Weights of a small image classifier: layers 14.
Rows from block 3 of a small image classifier, named by matrix and row number. Rows with one number within an expert belong to one neuron, the router's apart. Each number is 128 + 24 x the weight over its row's rms, rounded and kept within 0 to 255. All counts start at 0.
Before each expert's rows are labels from the 100 images, of 14848, where the router gives the expert most weight on average: "patch colour" is the nearest of a few named colours to the mean colour under the peak. Only what is clearly more common there than usual is listed. The data: capsule endoscopy frames (Kvasir-Capsule).
# router: router (model.blocks.3.mlp.router.weight, 8x160), inputs 80-159
# up: expert up (model.blocks.3.mlp.up, 8x320x160), inputs 80-159
# down: expert down (model.blocks.3.mlp.down, 8x160x320, transposed), outputs 80-159

# expert 5
patch colour: orange
router.5 [108 146  98 136 115 116  98  94 111 135  87 101 108 102 138 142 155 156 113  86 149 157 130 144 162 146 155 164 122  87  86 144 149 120 142 134 138 118 108 167 121 111 122 154 168 137 122 152 108 123 115 114 148 118 174 115 142 133 112 136  97 144 147 138 145 157  92 144 115 119 134 160 116  75 154 130  96 126  94 116]
up.0 [120 165  89  86 138 144 111 122 156 136 142 179 113 170 147 160  77 127 111  97  88  89 129 136 117 108 144 116 119 121 104 118 144 106 136 150 152 139 128 110 138  89 164 127 105 123 131  29 107 148 131 122 129 106 125 125 112 135 129 115  93 140 161 146 178 115 126 109 146 139 127 148 128 132 137 108 137 149 130  84]
down.0 [122 125 102 112 135 126 109 134  80 113 144 168 136 142  89 121  98 121  84 162 143 167 111 130 220 150 108 155 157  98 149 142 136 111 161 156 150  97 122 152 116  83 154 133 127 133 161 125  95 117 102 117 132 117 151 139  96  85 119 118 119 115 135 119 162 100 104 104 123  98 177 165 150  88 153 136 155 105 100 118]
up.1 [110 119 108 133 133 141 122 154 162 158  63 100 132 149 156 128 168 133  92 185 134  84 155 113  88  78 144 153 112 169  78  89 149 148 104 105 117 135 121 105 123 140 106 151 119 142 128 179 125 136 122 135 128 124 145 138 142 161 159  78 125 118 127 124 147  92 147 174 111 142 152 136 154 135 100 143 126 161 104 159]
down.1 [110 140 128 124 165 146 118 127 111 117 131 132 106 115 188 141 139 153 127 156 156 131 163 121 102 119 167 116 111 133  81 104 138 116 111 103  91 111 119 143 103  92  85 186 134 137 167 134 156 151 117 124 116 125 161 153 142 125 159 117 127 131 124  95 152  94  87 138 120 132 116 153  98 100 146 168  92 161 155 125]
up.2 [111  98 104 146 140 133 113 135 131 145 105 119 155 137 103 173 132 124  89 192 133  59 175 112 130  98 144 127  87 164  86  82  74 156 109 104 137 126 107  89 131 132 102 158 132 116 102 121 153 144 109 128 101 133 118 157 116 149 140 118 118 136 142 134 139 115 128 147 103 134 135 139  89 137  96 120 107 140 104 115]
down.2 [105 141 116 111 147 134 115 135 140 120 151 116 120  95 181 165 143 149 113 142 143 127 131 127 101 145 180 144 100 159  74 134 143 143 102 133 128 108 122  85 132  94  96 178 152 153 132 141 140 130  92 132 133 109 173 119 104 127 145 128 141 123 142 109 127 103  91 152 130 104 129 138  95 107 144 184  84 159 180 123]
up.3 [ 97 171 131 137 179 137 101 107 123 125 124 147 161 124  98 125 130 150 139 120 131  87  90 103 106 169 148  81  82 137 147 142 131 116 139 114 102 134 134 104  84  58 157 127 132 105 112  85 112 115 175 150 126 116 119 103 131 132 151 103 124 138 119 158 140  86 120 121 129 138 156 113 136 137 137 137 184 123 112  82]
down.3 [144 147 129 180 113 126 135  91 122 184 106 160 114 171 123 131  93 146  92 151 126 145 118 110 167 149 129 143 159 104 151 175 140 151 132 143 145 128 170 116 148 106 152  89 132 127 111 128 147 108 135 169 117 125 116 111  96  93 118 122 188 111  96 138  83  94 155 142 145 105 150 124 119 132 111 126 158 111  77  91]
up.4 [155 124 146 142 125  73 140 132 150 117 121 119  82 120 166 112 153 120 157 115 133 135  98 110  97 143 115 100 145 145 140 151 115 120 112  41  67 111 143 147  95 126 131 137 133  80 129 125 101 153 143 151 101 118 125 116 116 127 127 132 165 160  91 125 116 126 197 154 141 102 115 106 137 152 146 105 150 136 145 134]
down.4 [ 93 139 154 132 115 159 149 149 135  95 126 133 124 150 134 116 125 136 130 132 108 145 137 145 139 142 103 105 136  80 144 121 126 139 103  92 105 105 160 164 136 132 135 142 113 106 124 102 137 144 154  88 106  95 134 124 126 146 105 139 108 120 136 123 150 149 144 158 170 112 112 142 100  91 116 119 147 123 103 102]
up.5 [125  77 120 155 130 141 127  98 139 140 153 162 109  91 116 144 107 111 123 120 129 102 157 110 135 122  95 159 118 179  91 134 115 157 117 134 115 121 141  63 115 135 156 109 140 108 169 137 152 108 133 118 111 143 145 120 145 106 160 163 186  86 135 144 134  96 133 146 103 118 130 132 114 134 133 103 141 116 155 153]
down.5 [125 110 184 142 123 101  81 130 138 137 143 199 109 130 169 165 157  84 151 140 125 147 122 125 131 117 106 145 142 168  85 134  97 129 157 104 141 109 171 129 125 136 120 109 123 119 175 123 128 150  98 142 138 163 150 115 137 113 137 130 139  93  88 155 106 130 121  93 136 110  93 122 132 155 149 117 155 107 154 168]
up.6 [144  94 173 110 102 116 150 158 104 140 133  92 157 172 115 124 155 132 152 117  89 173 129  91 131 124 151 109 160 105 157 127 128 107 131 146 169 121 155 130 114 157 135  55 101 151 113 149 122 118 159 107  99 114 103 108 136 135 138 157 138 130 144 137 112 167 168 107 165 131 117  97 128 113 121 138 132  83 152 154]
down.6 [114 133 164 142 149 154 136 122  78 183 166 135  99  98 119 137  83  91 162 106 106 162 127  96 123 129 101 118 137 107 157 158  97 161 147 112 145 133 178 137 117 131 115 108 140 109 109 150  89 168 106 141 136 114 138 107 142  90 156 152 122 142 135 151 105 150 141 113 159 119 139 107 131 134  89  98 161 135 135 129]
up.7 [142 133 141  85 118 136 123 142 100 120 121 139 135 175  97 102 144 154 143 119 168 140 117  78 117 150 106  88 156 131 167 120 119 108 166 152 147 151 122 149 113  89 156  77 117 113 114 172 127 109 159 138 109 129 134 118 141 132 128 135 136 155 158 157 119 148 119 111 157 180 210 131 147 112  94 148 155  65 101 129]
down.7 [119 103 145 128 105 115 131 125 112 146 122 145 133 144 129 148  88 135 114 121 142 148 118  93 147 163 123 184 175  96 145 135 101 151 109 118 143 149 155 127 164 103 139  97 131 128 124 123 133 116 151 151 102 120 154 138 128  91 144 165 142 161  96 161 103 134 133 131 168 142 137 111 128 134 112  75 152 138 111 120]
up.8 [117 121 132 149 104  70 204 163 148 147 189 118  96 146 117  97 122 144 158  85 126 155 128 145 142 161  90 151 155 152 126 155 138 159 160  98 116 128 128 132 117 105 144  86 107 133 112 135 105 102 125 114 108 148 123 141 128 128 124 162 126 120 124 166 101 142 149 116 112 159  97  92 176 150 128  75 117 129 132 148]
down.8 [114  92 152 106 110  94 142 147 121 122 148 112 148 120  84 128 108  88 163 148  89 151 115 157 173 127 139  98 141 114 153 132 160 121 172 143 177 133 113 152 112 153 116 101  98 136 103 147 120 143 143 142  78 123 151 133 140 127  89 158  83 146 115 154 145 182 139  86 140 170 154 103 126  99 113 124 127  89 108 118]
up.9 [145 146 154 149 164 152 131 124  95 105  81 140 136 155 126 135 171 116  96 157 122 115 100 117 106 103 128 125 104 157  89  90  71 149 156 103 168 108 134 114 111 115 115 136 154 118  75 134 128 170 140 138 128 126 112 143 123 130 111 101 156 135 140 127 116  87 137 163 150  96 195 134 118 125  81 214 139 156 130 140]
down.9 [118 128 127 166 125 130 122 117  78 141 134 131  75 121 164 165 150 116 131 131  76  92 147 123 130 122 167 135 126 144 134 147 127 116  93 147 157 103 130 127 173 110 102 131 133 161 109 157 130 154  84 120 110 125 152 159 115  67 139 166 139 137 116 118  98 126 138 125 160 136 123 144 101 117 144 137  74 126 180 149]
up.10 [100 127 103 148 145 135 131 155 152 126 104  84 149 126 147 151 125 138  79 181  79 110 152 140 126 101 145 140 110 147 105 103  99 193 107 123 120 107 105  95 118 163 110 165 140 127 104 146 154 175 110 128 136 130 129 147 152 137 115  94 114 122 123 175 148 122 138 161 121 134 161 142 106 119  91 145 117 136 116 119]
down.10 [123 147 114 145 149 160 160 154 126 121 138  92 120  89 171 151 155 141 119 122 130  97 164 123  66 139 171 141 109 138  96 131 154 121 108 120 130 107  98  86 122 102  97 193 127 152 118 132 127 125 109 141 105 112 177 151 129 108 147 128 126 129 148  64 132  96  86 151 105 112 134 167 108 111 146 168  63 149 162 128]
up.11 [125  86 171 123 167  97 154 168 142 133 158 137 125 131 122 136 157 129 158  84 135 155 169 108 101 132 129 113 141 126 146 149 103 118 113 160 172  80 163 146 121 139 110 108 127 190 148 123 138 136 116 141 144  98 140 140 174 143 130 143 146 130 177 147 124 137 168 120 107 143 133 125 152 165 108 119 129 100 147 174]
down.11 [132 110 146 122 135 142 130 117 125 176 154 141 115 115 115 121 104 107 156  94  85 167 128  94 120 117 122 154 162 133 136 158  94 135 154 123 147 134 108 124 140  84 124 110 117  96 108 146 100 155  98 164 132  70 153 126 146  85 123 172 101 150 108 154  78 125 138  81 132 148 147 124 117 135  91 132 129 114 131 114]
up.12 [135 109 202 153 129 118 154 119 144 127 169 148 108 137 172 101 133 139 174  97 125 131 112 109 120 126 111  88 171 111 131 163 135 110 124 104  94 129 182 147 108 151 140  89 111  95 163 133 116 149 137 128  76 122 135 101 119 136 118 158 131 127 108 155 129 147 170 133 135 142  95 112 141 139 142  95 112 119 134 178]
down.12 [ 83 144 173 127 156 168 139 104 133 115 122 129 142 127 108 100 102 133 134 110 103 120 113 110 122 139  81 103 169  73 151 140 127 131 140  92 111 115 170 144  97 138 140 123 102 119 130  85 138 157 129 105  98 108 117 132 140 133 139 146  97 108 151 128 152 129 159 129 140 108 149 148 105  92  93 127 180 134 103 115]

# expert 3
patch colour: grey
router.3 [ 94 123 145 132 109 140 116  91 105 140 136 121 177 130 154 104 156 125  92 117 137 147 140 130 123 131 142 111 166 153 117  92 140  83 114 115 110 131 142 101 119 152 160 125  98 150 118 150 143 113 140 119 128 129 105 117  75 131 137 109 118 147 159  95  92 132 130 139 122 124 149  69 111 136 117 118 148 157 147 119]
up.0 [155 143 110  78 140  76 119 139 133 118 103 122 112 135 136 163 127 121 134  84 129 130 176 119 100 119 117 127  79  87 140 147 148 114 118 143 163 134 102 114 151 131 159 124 127 134 140  82 112 158 166 137 179 130 152 187 126 115  99 124 169 152 116 143 113 171 127  77 121 146 111 170 115 127 152 122 114  79 128 141]
down.0 [180 133 113 142 152 107 170 133 144 167 115 115  64 138 131 151 138 132 139 112 126 168 108 110 126  89 139  97 117 106 118 154 120 134 143 154 142 105 119 115 136 123 113 120 125 138  61  86 115 148 167 125 160 106 147 156 104  66 119 147 122 129 100 130 111 135 158  98 118 136 102 122 124 171 129 115 130 115 135 145]
up.1 [112 112 142 104 165 119 114 171 117 124  99 128 101 121 129 139 125 130 149 117 152  80 123  71  97  89 122 154 112  90 115 123 127 147 144 139 152 151 107  72 135 128  98 114 124 104 126 131 141 189 173 117 143 145 139 147 143 107 146 129 141 113 156 123 131  89 125 154 154 120 133 108 126 147 165  97 139 104 146 108]
down.1 [110 120 145 120 135 104 194 116 133 180 126 109 108 115 153 114 155 120 161  81  77 132 103 116  93  41 153 142 126 137 120 116 140 144 142 136 151 161 102 133 105 129 149 124  72 126 101 105 117 121 147 167 168 125 118 123  99 144 119 136 127 101 137 100 132  89 150  65  85 156 118 119 126 150 143 139 145 130 118 120]
up.2 [164 136  80 125 124 158  92 141 126 105 108  99 128 118 148 150 144 129 133  97 153 153 169 137 115  93 141 100  89 142 123 109 119 101  87 120 147  99  93 104 136 134 137 127 135 134 146 128 116 165 144 156 151 115 169 176 114 160  88 122  91 153 112 132 130 145 131 103 114 158  88 170  86 109 147 131 119 116 135 127]
down.2 [139 144 113 137 149 124 150 141  95 132 114 139 129 127 159 121 126 139 125 112 188  94 110 110 116 128 155 120 117  83 107  93 102 135 130 123 153 159 130 133  75  74 174 125 162 113 129 103 122 140 113 170 151 160 161 148 100 117 107 129 136 124 109 138 133 108 136 115  92  90  95  85 122 124  98 131 104 127 113 178]
up.3 [125 105  97 120 114 152 123 131 126  91 101 153 133 130 120 110 133 122 153 150 120 148 152 109 102 140 179 184 138 133 143 128 103 113  79 127 114 142 157 148 135 121 140 134 150 115  80 110 155 145 182 118 140 119 100  63 147 151 147 136  92 122 124 139 143 102 114 156 134 133 162 103 137 117 172 156 133 154 149 149]
down.3 [ 86 118 116  99  99 141  99 100  88 108  91 108 149 129 143 107 147 123 131 107 121 126 155 103 100 103 136 121 113  98 146 118  78 125 142 121 125 139 102 122  76 128 160 141 106 142 150 100 144 156 178 160 160 137  98 118 124 156  84  84 116 129 144 129 173 105  98 109  80 129 147 124 167 122 114 163 150 156  93 106]
up.4 [137 153 111 123 162 148 113 143 120 128 156 127 136  86 139 135 143 165 109  89 134 125 125 138 158 123 134 124 124  98 165 132 150 112 140 113 149 101 113 166  77 129 107 162 152 151 120 119 121 121 117 160 146 178 168 177 103 155 164 140 105 178 154 149 129  90  97 116 124 109 125 151  84 133  91  87 148 133 142 130]
down.4 [123 136 113 134 140 125 104 103 112 101 108 120 107  99 160 104 117 149 124 114 126 108 137 133 165 154  92 130 117 108 184  51  89 114 169 101 146 125 176 158  97 115 102 148 141 163 132  96 130 131  75 131 138 169 149 160 102 149 140  87 130 106 142 135 140 129 115 141 131  91 115 146 146 154 130 103 159 130 146 154]
up.5 [168  99  98 121 107 174 105 152 106  93 108 141 102 122 131 180 143  85 117 113 152 123 133 144 119  95 158 151  99 134 138 133 115 138 146 179 171 126 104 108 166 145 153  98 118 118 141 135  77 139 138 133 183 102 132 124 147 119 100 155 149 200 117 102 130 138 144  66 147 151 104 162 119 109 147 130 127  79 114 131]
down.5 [132 133 132 153 154 111 168 146 127 134  69 140  96 164 115 109 173  92 129 122 174 152 107 124 109 126 128 137 122 116 112 142 103 130 122 127 150 166 108 132 111 107 179  93 134  95 161 115 138 136 123 165 143  89 129 147 125  89 129 160 139 164 112 164 127 104 143  81  82 122 116 116 115 128 119 117 138 107  98 158]
up.6 [117 114 123  81 113 129 152 158 114 153 114 103 110 151 111 134 131 167 114 117 147 134 176 115 130 119 121 133 131 131 114 123 149 137 151 147 158 126  92 104  92 118 147 134 164 126 142 144 132  88 141 157 103 149 166 168 143 143  90 122 130 129 128 102 163  85 132 118 126 108 125 165  86  98 138  80 143  74 156 154]
down.6 [130 147 151 154 155 151 129 117 108 147 118 134 134 163 136 142 117 109 142 101 102 121 137 134  99 114 162 169 125 101  95  95 134 121 140 120 160 151 105 107 134 108 139 161 154 109  95  93 116 111 148 144 136 140 183 130  92 137 127 111 154  91 141 135  91  74 100 117 147  89 101 141  87 133 124 125 126 117  98 110]
up.7 [131 112 166  90 107 145 112 140  76 141 142 143 127 139 151 118 130 123 117 100 106 151 131 160 137 135  95 108 151 117 167 117 114 135 133  97 142 129 137 161  98  87 142 167 151 134 116 135 141 121 105 162 175 156 141 142 139 159  94 115  96 112 139 186 129 103 112 120  80 111 116 127 110 126 137 103 110 116 182  97]
down.7 [132 148 124 117 137 125 171  95  98 148  85 116 136 124 151  93 119 147 140 114 128  87 152 145 150 143 111 126 135 118 188  87  99 118 155 120 155 127 162 117 110 114 135 166 159 117 137 115 144 143  76 126  87 160 140 139 135 140 162 121 136 106 168  90 131 145 108 134  95 127 128 103 132 161 116 107 117  85 169 154]
up.8 [116 174 141 150 122 152 147 114 120 112  83  66 149 125 154 114 120 145 153 164 120  86 123 129 123 145 113 166 156 123  96 120 108 150 135  80 155 131  86 151 120  98 141 138 100 111 147 151 124 173 144  93 131 125 111 107 174 182 132 118 149  98 111 133 115 112 105 132 141 120 141 152 174  93  99 142 147 100  95 103]
down.8 [106 141 156 107  90 130 121  87 149 121 160 118 114 116 143 130  86 128 152 103  93  87 159 156 137 111 171 122 127  90 142 146 147 120 146 147 148 100 124 126 134 107 135 134  68 113 149  76 132 160 159 100 132 129  78 123 138 124 122 125 106 121 148 133 148 144 142 142 133 124 125 152 115 120 137  93 131 119 119  95]
up.9 [116  92  99 100 110 141 120 156 114  85 114 129 113 138 124 120 107 122  97 124 165 162 153 103 137 120 157 143 106 102 112 132 125 144  92 170 144 152 169 132 139  93 178  95 163 109 141 132 126 129 178 102 109 105  83 118 128 124 177 136 121 112 129 118 158 127  96 139 132 102 164 143 141 119 138 167 107 110  91 159]
down.9 [126 108 165 127 126 146 130 121 150 123 113 132 126 167 165 105 109 115 138  91 119  83 172 108  98 110 144 122 108 104  84 145 102 123 147 121 155 162 117 117 184 133 179 128 126  89 111  90 137 155 171 136 154 158 124  85 140 142 125 106 165 129 161 138 131 125 100 138 122 116 135 107 123 153 104 121 116 115 118 125]
up.10 [154 145  64  93  96 141 109 149 116 131 121  87  96 140 177 158 142 124 128 125 136 114 174 129 116 100 165 131 130 123  70 110 124 114  85 108 149 103 111 142 131 101 159 130 158 159 122 128 115 104 127 126 135 143 134 178 128 164  78 142  95 173 119 109 147 114 150 115 149 159 105 144 111 108 124 115 106 113 140 158]
down.10 [152 103 102 167 133 147 119 138 122 163 124 134 132 148 161 124 161 135 126 117 173 102 117 115 111 119 135 133 114  86  96 105 114 162 112 119 152 119 122 146 104 104 171 106 150 118 125 120 123 109 130 154 175 182 165 133 131 148 101 119 133 171 119 180 132  93 123 134 112  95 110 133 144 124  98 105 122 141  97 180]
up.11 [129 106  98  93 110 130 133 164 136 129 118 127  81 163  99 125  89 146  77 119 163 159 148 102 140  89 144 103 144 119  88 169 182 183 156 156 120 122 127  97 129 137 164 120 128  96 149 108 137 113 116  81 122  88 123 137 124 111 160 160 147 127 175 103 149 116  89 128 114 132 154 182 146 169 120 121 121  95 111 149]
down.11 [172 143 149 110 108 135 120 131 169 152 115 120  73 155 152 147  76 104 118  98 122 118 127 166 108  99 150 128 142 140  81 117 151 114 125 124 175 123 118 120 163 120 102 136 110 105 133  99 118  90 133 100 126 129 157 112 143 126  82 155 122 134 158 120  89 116  95 124 148 143 111 132 148 139  96 130  76 122 141  96]
up.12 [116 125  96  61  98 145 132 161 113 100 126 110  86 134 137 114 135 154  87 125 156 164 127  98 154 123 121 118 154 118 106 141 136 100 115 147 119 124  95  88 146 110 144 102 113 115 154 112 113 115 140 111 149  88 148 157 136 101 129 117 116 106 137 119 171 136 134 117 117 145 159 187 134 124 165  95 130  86  80 132]
down.12 [182 147 118 109 132 123 110 116 148 158  99 119 100 149 139 160 117  81 125  65 112 149 134 132 127  85 146 147 130 139  74 117 121 104 139 140 175 116  92 109 151 105 140 147 133  80  84  75 119 106 165 133 129 133 156 137 126 131 122 156 129 124 158 139  94 120  93 111 156 142 116 144 108 147 151 141  92  97 122 131]

# expert 4
patch colour: black
router.4 [153 115 179 142 148 145 161 182 126 160 169 137 135 126 142 172 150 113 149 127 130  94 135 159 123 110 121 102  91  96  99  84 185 110 127 154 140 115 164 111 124 126 154 141 130 121 131 144 141 102 101 106 125 127 159 145 114 169 103  99 132 118 131 117 163 147 127 111 107  98 109 104  98 178 138 113 158 108 158  90]
up.0 [120 117 121 154 107 113 153  77 128 147 117 134  80  98 127 139 140 130 126  61 143 140 110 131 116  89 128 140 145 138 145 134 139  93 148 124 122 140  79  76 147 156 151 120 122 153 144 144 109 100 161 111 143  96 105 140 103  80 135 147 152 116 141 102  80 153 130 105 139 145 144 164 148 121 165 142 158 165 128 115]
down.0 [ 84 124 144 115 119 123 144 109 127 150  64 117 150  67 123 116 159 132 139 115 131 159  71 153 114 135 117 135 169 131 156 149 108 125 163 156 103 122 121  96 121 129  95 123 107 173 137 136 156 105 126 115 154  92 116 111 121  84 150 153 144 139 134 122 133 152 150 122 116 145 176 156 154 156 129 165 159 101  76 125]
up.1 [100 140  92  94  88 116 106 125 121 128 142 161 137 122 115 101 114 148 106 154  99 146 117 126 121 163 147 130 143  93 120 142 116  92 108 145 153 156 102 101 126  76 132  76  97 135 129 177 148 103 110 112 120 142 135 137 114 103 190 152 145 117 133 168 127 169 117  83 141 138 115 104 144 106 157 128 128 100 137 156]
down.1 [117 153 122  75 155 132 137 138 118 118 114 136 107 124 108 148 107 181  89 100 115 149 125 121 140 137 169 127 112 134 127 130 115 106 118 114 123 132 152  73  88  90 153 120 119 109 158  92 167 106 130  98 130  99 136 140 155 111 134 112 138 109 124 119 137 136  90 115 141 159 164 120  84 146 166 153 125 120 153 119]
up.2 [106 150 107 125 109 164 110 123 101 127 106 113 125 115  70 154 179 118 117 133 111 132  98 165 108 113 132 154  98 171  95 148 133 149 122 176 119  94 128 142 137 123 142 137 165 159 125 102 141 184 134  94 105 119 177 115 110 133 126 142 151 129 128 166 152 138 149 113 116 159 151 158 100  84 149 133 128 129  81 101]
down.2 [105 152 107  99 171 144 146 146 145 128 149 104 109 101  69 132 136 130 124  97 114 130 148 140 134 145  84  98 143 146 120 123 160 114 127 173 124 139 168 159 163 124 143 110 151 122 142 109 103 106 101 142 142 180 136 141 127 151 135 152 152 122 132 119 116 158 139 135 110  97 135 129 150 114 178 151 123 114 152 167]
up.3 [112 151 106 109 117  70 135 133 133 103 103 149  94 151 114 131 113 168 142 112 125 156 139 113 121 120 190 116 142 102 139 135 120 131  85 136  77 164 133 103 133 114 164 115  96 106 122 121 150 116 166 100  79 111 121 109 132 144 191 184  85 145 130 142 123 148  97 161 129 157 120 134 101 129 150 146 165 131 112 178]
down.3 [164 174 118 108 144 157  75 147 154 100 121 159 127 150 127 185 107 179 116 136 173 126 150 122 105 118 159 109 145 116 140 158  52 140 150 130 117 151 147 142 124  89 121 134 132 136 161 110 156 132 149  97 103 106 126 143 163 107 134 122 116 118 101 117 158 121 109 113 140 141 117 112 127 146 121 172 115 130 105 140]
up.4 [114 118 103 125 141 158 150  22 157 161 121 110 114 116 142 131 111 143  87 102 107 130 172 127 125 135 123 128 119 118 111 159 119  98  98 113 143 156  84 132 136  97 126 130 112 143 147 121 202 129 125 142 164 150 149 149  97 122 154 167 150 125 121 164  79 179 130 138 110 122 116 120 164 147 159 107 123 161 135  97]
down.4 [102 122 139 116 126 177 175  89 119 137  81  92 147 117 144 122 160 167 129  93 115 138 119 132  95 151 174 161 123 126 150 157 127 140 113 122 138 119 104 121 118 118 155 118 108 174 133 114 171 112 145 141 137 131 113 156 132 132 152 163 168 117 135 109 118 127 106  86 119 158 140 112 140 163 153 119 138  97 103 103]
up.5 [ 99 158 140 130 107 103 145 117 126 130 124 107 119 146  60 135 137 124 142 161  94 135 138 156 127 140 131 114  86 105 140 132 160 100 136 192 138 115 137 117 145 135 134 126 103 161 115 114 138 163  86 140 132 101 131 133 141 139 152 155 141 133 119 185 171 150 152 102  75 156 103 178 102 112 141 158 139 112 138 139]
down.5 [121 150  81 115 156 140  80 124 147  82 115 125  97 114 116 142 137 123 116  96 119 127 183 137 120 127 109  97 146 120 144 132 141 116 140 193 121 121 146 148 139 100 129 131 162 143 118 109 126 122 131 120 127 149 176 149 139 106 124 140  92 107 130 155 116 121 134 131 104  76 108 151 131 122 162 145 105 110 164 164]
up.6 [121 133 122  78 102 119 132 123  85 128 109 144 105 156 141 118 163 144 132 117 145 124 149  91 107 103 159 151 113 136 152 121 126 180 124 108 164 145  76  96 158  94 165 135 120 152 123 160 181 124 151 117 141 168  86 121 102 131 136 166 146 113 137  96 125 121  87 128 147 100 145 138 162 105 152 124  96 114 106 145]
down.6 [149 148 103 105 136 184 158 115 148 143 120 135 140 135 127 146 141 129 110  91 142 128 132 111 105  97 164 126 112 141 134 122  62 133 116 129 134 122 108 118 152 137 113 112 124 140 112 149 186 161 171 123 113 113 108 126 112 121 108 126 133 146 133 124 112 193 116 126 129 144 145  76 149 107 111 122 100 133 117 105]
up.7 [124 108 101 132 154 153  61 119 163 116 138 146 141 144 139  96 126 146 142 139 188 140 116 128 133 164  96 113 166 104 122 131  83 135 174 100 147 102 111  95 141 117 132 134 150 117 137 144  88 119 113 141 105 113 133 154 106  89 166 115 128 159 161 168 123 117 115 116 119 109 122 160 141 148  94 165 104 162 100 137]
down.7 [ 58 136 147 100  78 128 152 126 100 120  94  86 107 110  81 105 161 154 105 129 132 184 101 151 148 133 104 139 163 119  96 113 106 168 138  88 132  92 116 131  86 113 159  99 136 115 158 124 146  88 124 132 100 146 130 161 153 127 171 146 129 150 141 108 136 145 132 142 130 123 149 123 134 141 118 134 140 146 110 121]
up.8 [112 147 129 117 132  95 132 151 119 139 118 128 128 173 141 134 115 205 117 125 121 106 118  67 118  86 152  87  96 121 122 108 108 135  97 126  96 127 124 125  91 115 143 131 138 124 100 139 140 131 137 160 158 114 129 163 133 139 144 130  99 109 139 103 127 101 123 176 114 152 132 143 133 149 122 128 155 124 130 172]
down.8 [185 165 156 157 141 152 115 147 172 133 164 150 166 152 171 146  79 174 125  90 106 105 103  96  92 122 113  86  96 104 125 119 114 136 109 152 139 183 130 125 125 108 110  93 147 101  93 109 123 143 146 151 143 115 121 140 119 153 117 103 119 110 141 136 169 132 126 144 126 155  91  88 141 164 124 128 133 134 108 183]
up.9 [ 89 129 124 106 138 126 126 107 135 134 112  94 155 130 115 106 107 155 108 133 121 103 148 104 104 122 136  98 109 121 151 154 116 130 107  83 130 159 118  97 128 118 115 148  69 148 117 125 132 149 140 117 129 117 115 158  90 157 203 147 167 191 162 149 132 155 175 126 122 139 124 119 157 123  99 136 118 153 152 188]
down.9 [118 135 129  96 150 165  96 136 106 129 108 105 127 104 157 152  72 185  86  83 140 163 112 105  92 116 149 127 134  91 123 144 125 119 104 154 134 151 106  92  99  67  99 145 139 128 118  88 159  93 166 114 119  92 153 158 122 112 144 144 116 144 167 147 173 150 127 141 127 149 169 126 114 156 151 121 137 115 149 138]
up.10 [111 148 143  96 152 131 144 109  80 136 128  92 122 182 114 124  84 167 138 115  91 122 124  90  99 105 145  94 119 114 140 160 114 104  99 127 120 150  84  87 120 106 149 124 107 137 135 117 122 169 135 149 146  99 117 173 134 141 158 130 138 164 165 150 123 122 160 137 106 153 133 147 141 130 148 140 152 113 153 158]
down.10 [174 168 126 121 164 155 101 126 129 131 123 113 124 111 170 165  99 183 116  57 130 142 109 115 104 110 128  92 113  94 128 157 114 138 107 146 130 167 117 108 120 107 123 130 165  98  95 101 124 108 148 138 171  97 152 163 107 132 129 143 123 117 132 145 161 122 114 124 107 154 104 127 136 155 182 136 118 151 141 169]
up.11 [135 125 116 134 116 170 116  61 163 135 148 126 139 127 135 122 115 104 128  77  87 117 152 103 125 152  94 138 135 131 117 135 112 111 151 119 159 125 107 141 143 144 142 127 112 126 161 137 137 145 146 113 140 118  95 134 123 105 137 166 179 166 152 153  58 158 127 110 134 129 133 132 133 151 135 119 121 128 118 109]
down.11 [131 121 157 129 151 177 145  97 113 174 101  96 140 153 158 116 187 113 122 116 125 150 142 140  99 124 123 133 124 143 115 135 140 155 167  96 123 105 134 108 123 134 152 138 156  91  95 132 158 143 122 125 147 137 124 121 112 140 159 113 157 128 148 118  99  99  85 100 110 112 137 138 147 135 134  92 110 130  78 111]
up.12 [ 99 128 114  64 137 123 154  97  96 138 105 119 107 136 115 141 161 144 106  96 110 142 149 109 109 107 160 120 103 160 157 139 128 155  82 113 149 134  65 114 128 106 152 135 122 158 106 128 177 120 170 114 158 143 123 134 112 136 156 206 139 129 149 129 123 139 145 119 113 140 144 128 167 121 160  97 111 125  96 119]
down.12 [177 152 103 112 129 177 145  84 135 158 133 115 174 141 128 131 101 149 102 105 121 115 155 142 115  93 162 126 138 127 164 124  57 144 131 141 138 119 109 116 135 109 127 102 126 154 122 124 172 122 174 139  90 110 115 152 142 146 119 161 139 112 152 125 112 182 149 132 120 146 134  95 150 107 117  92 104 131 124 105]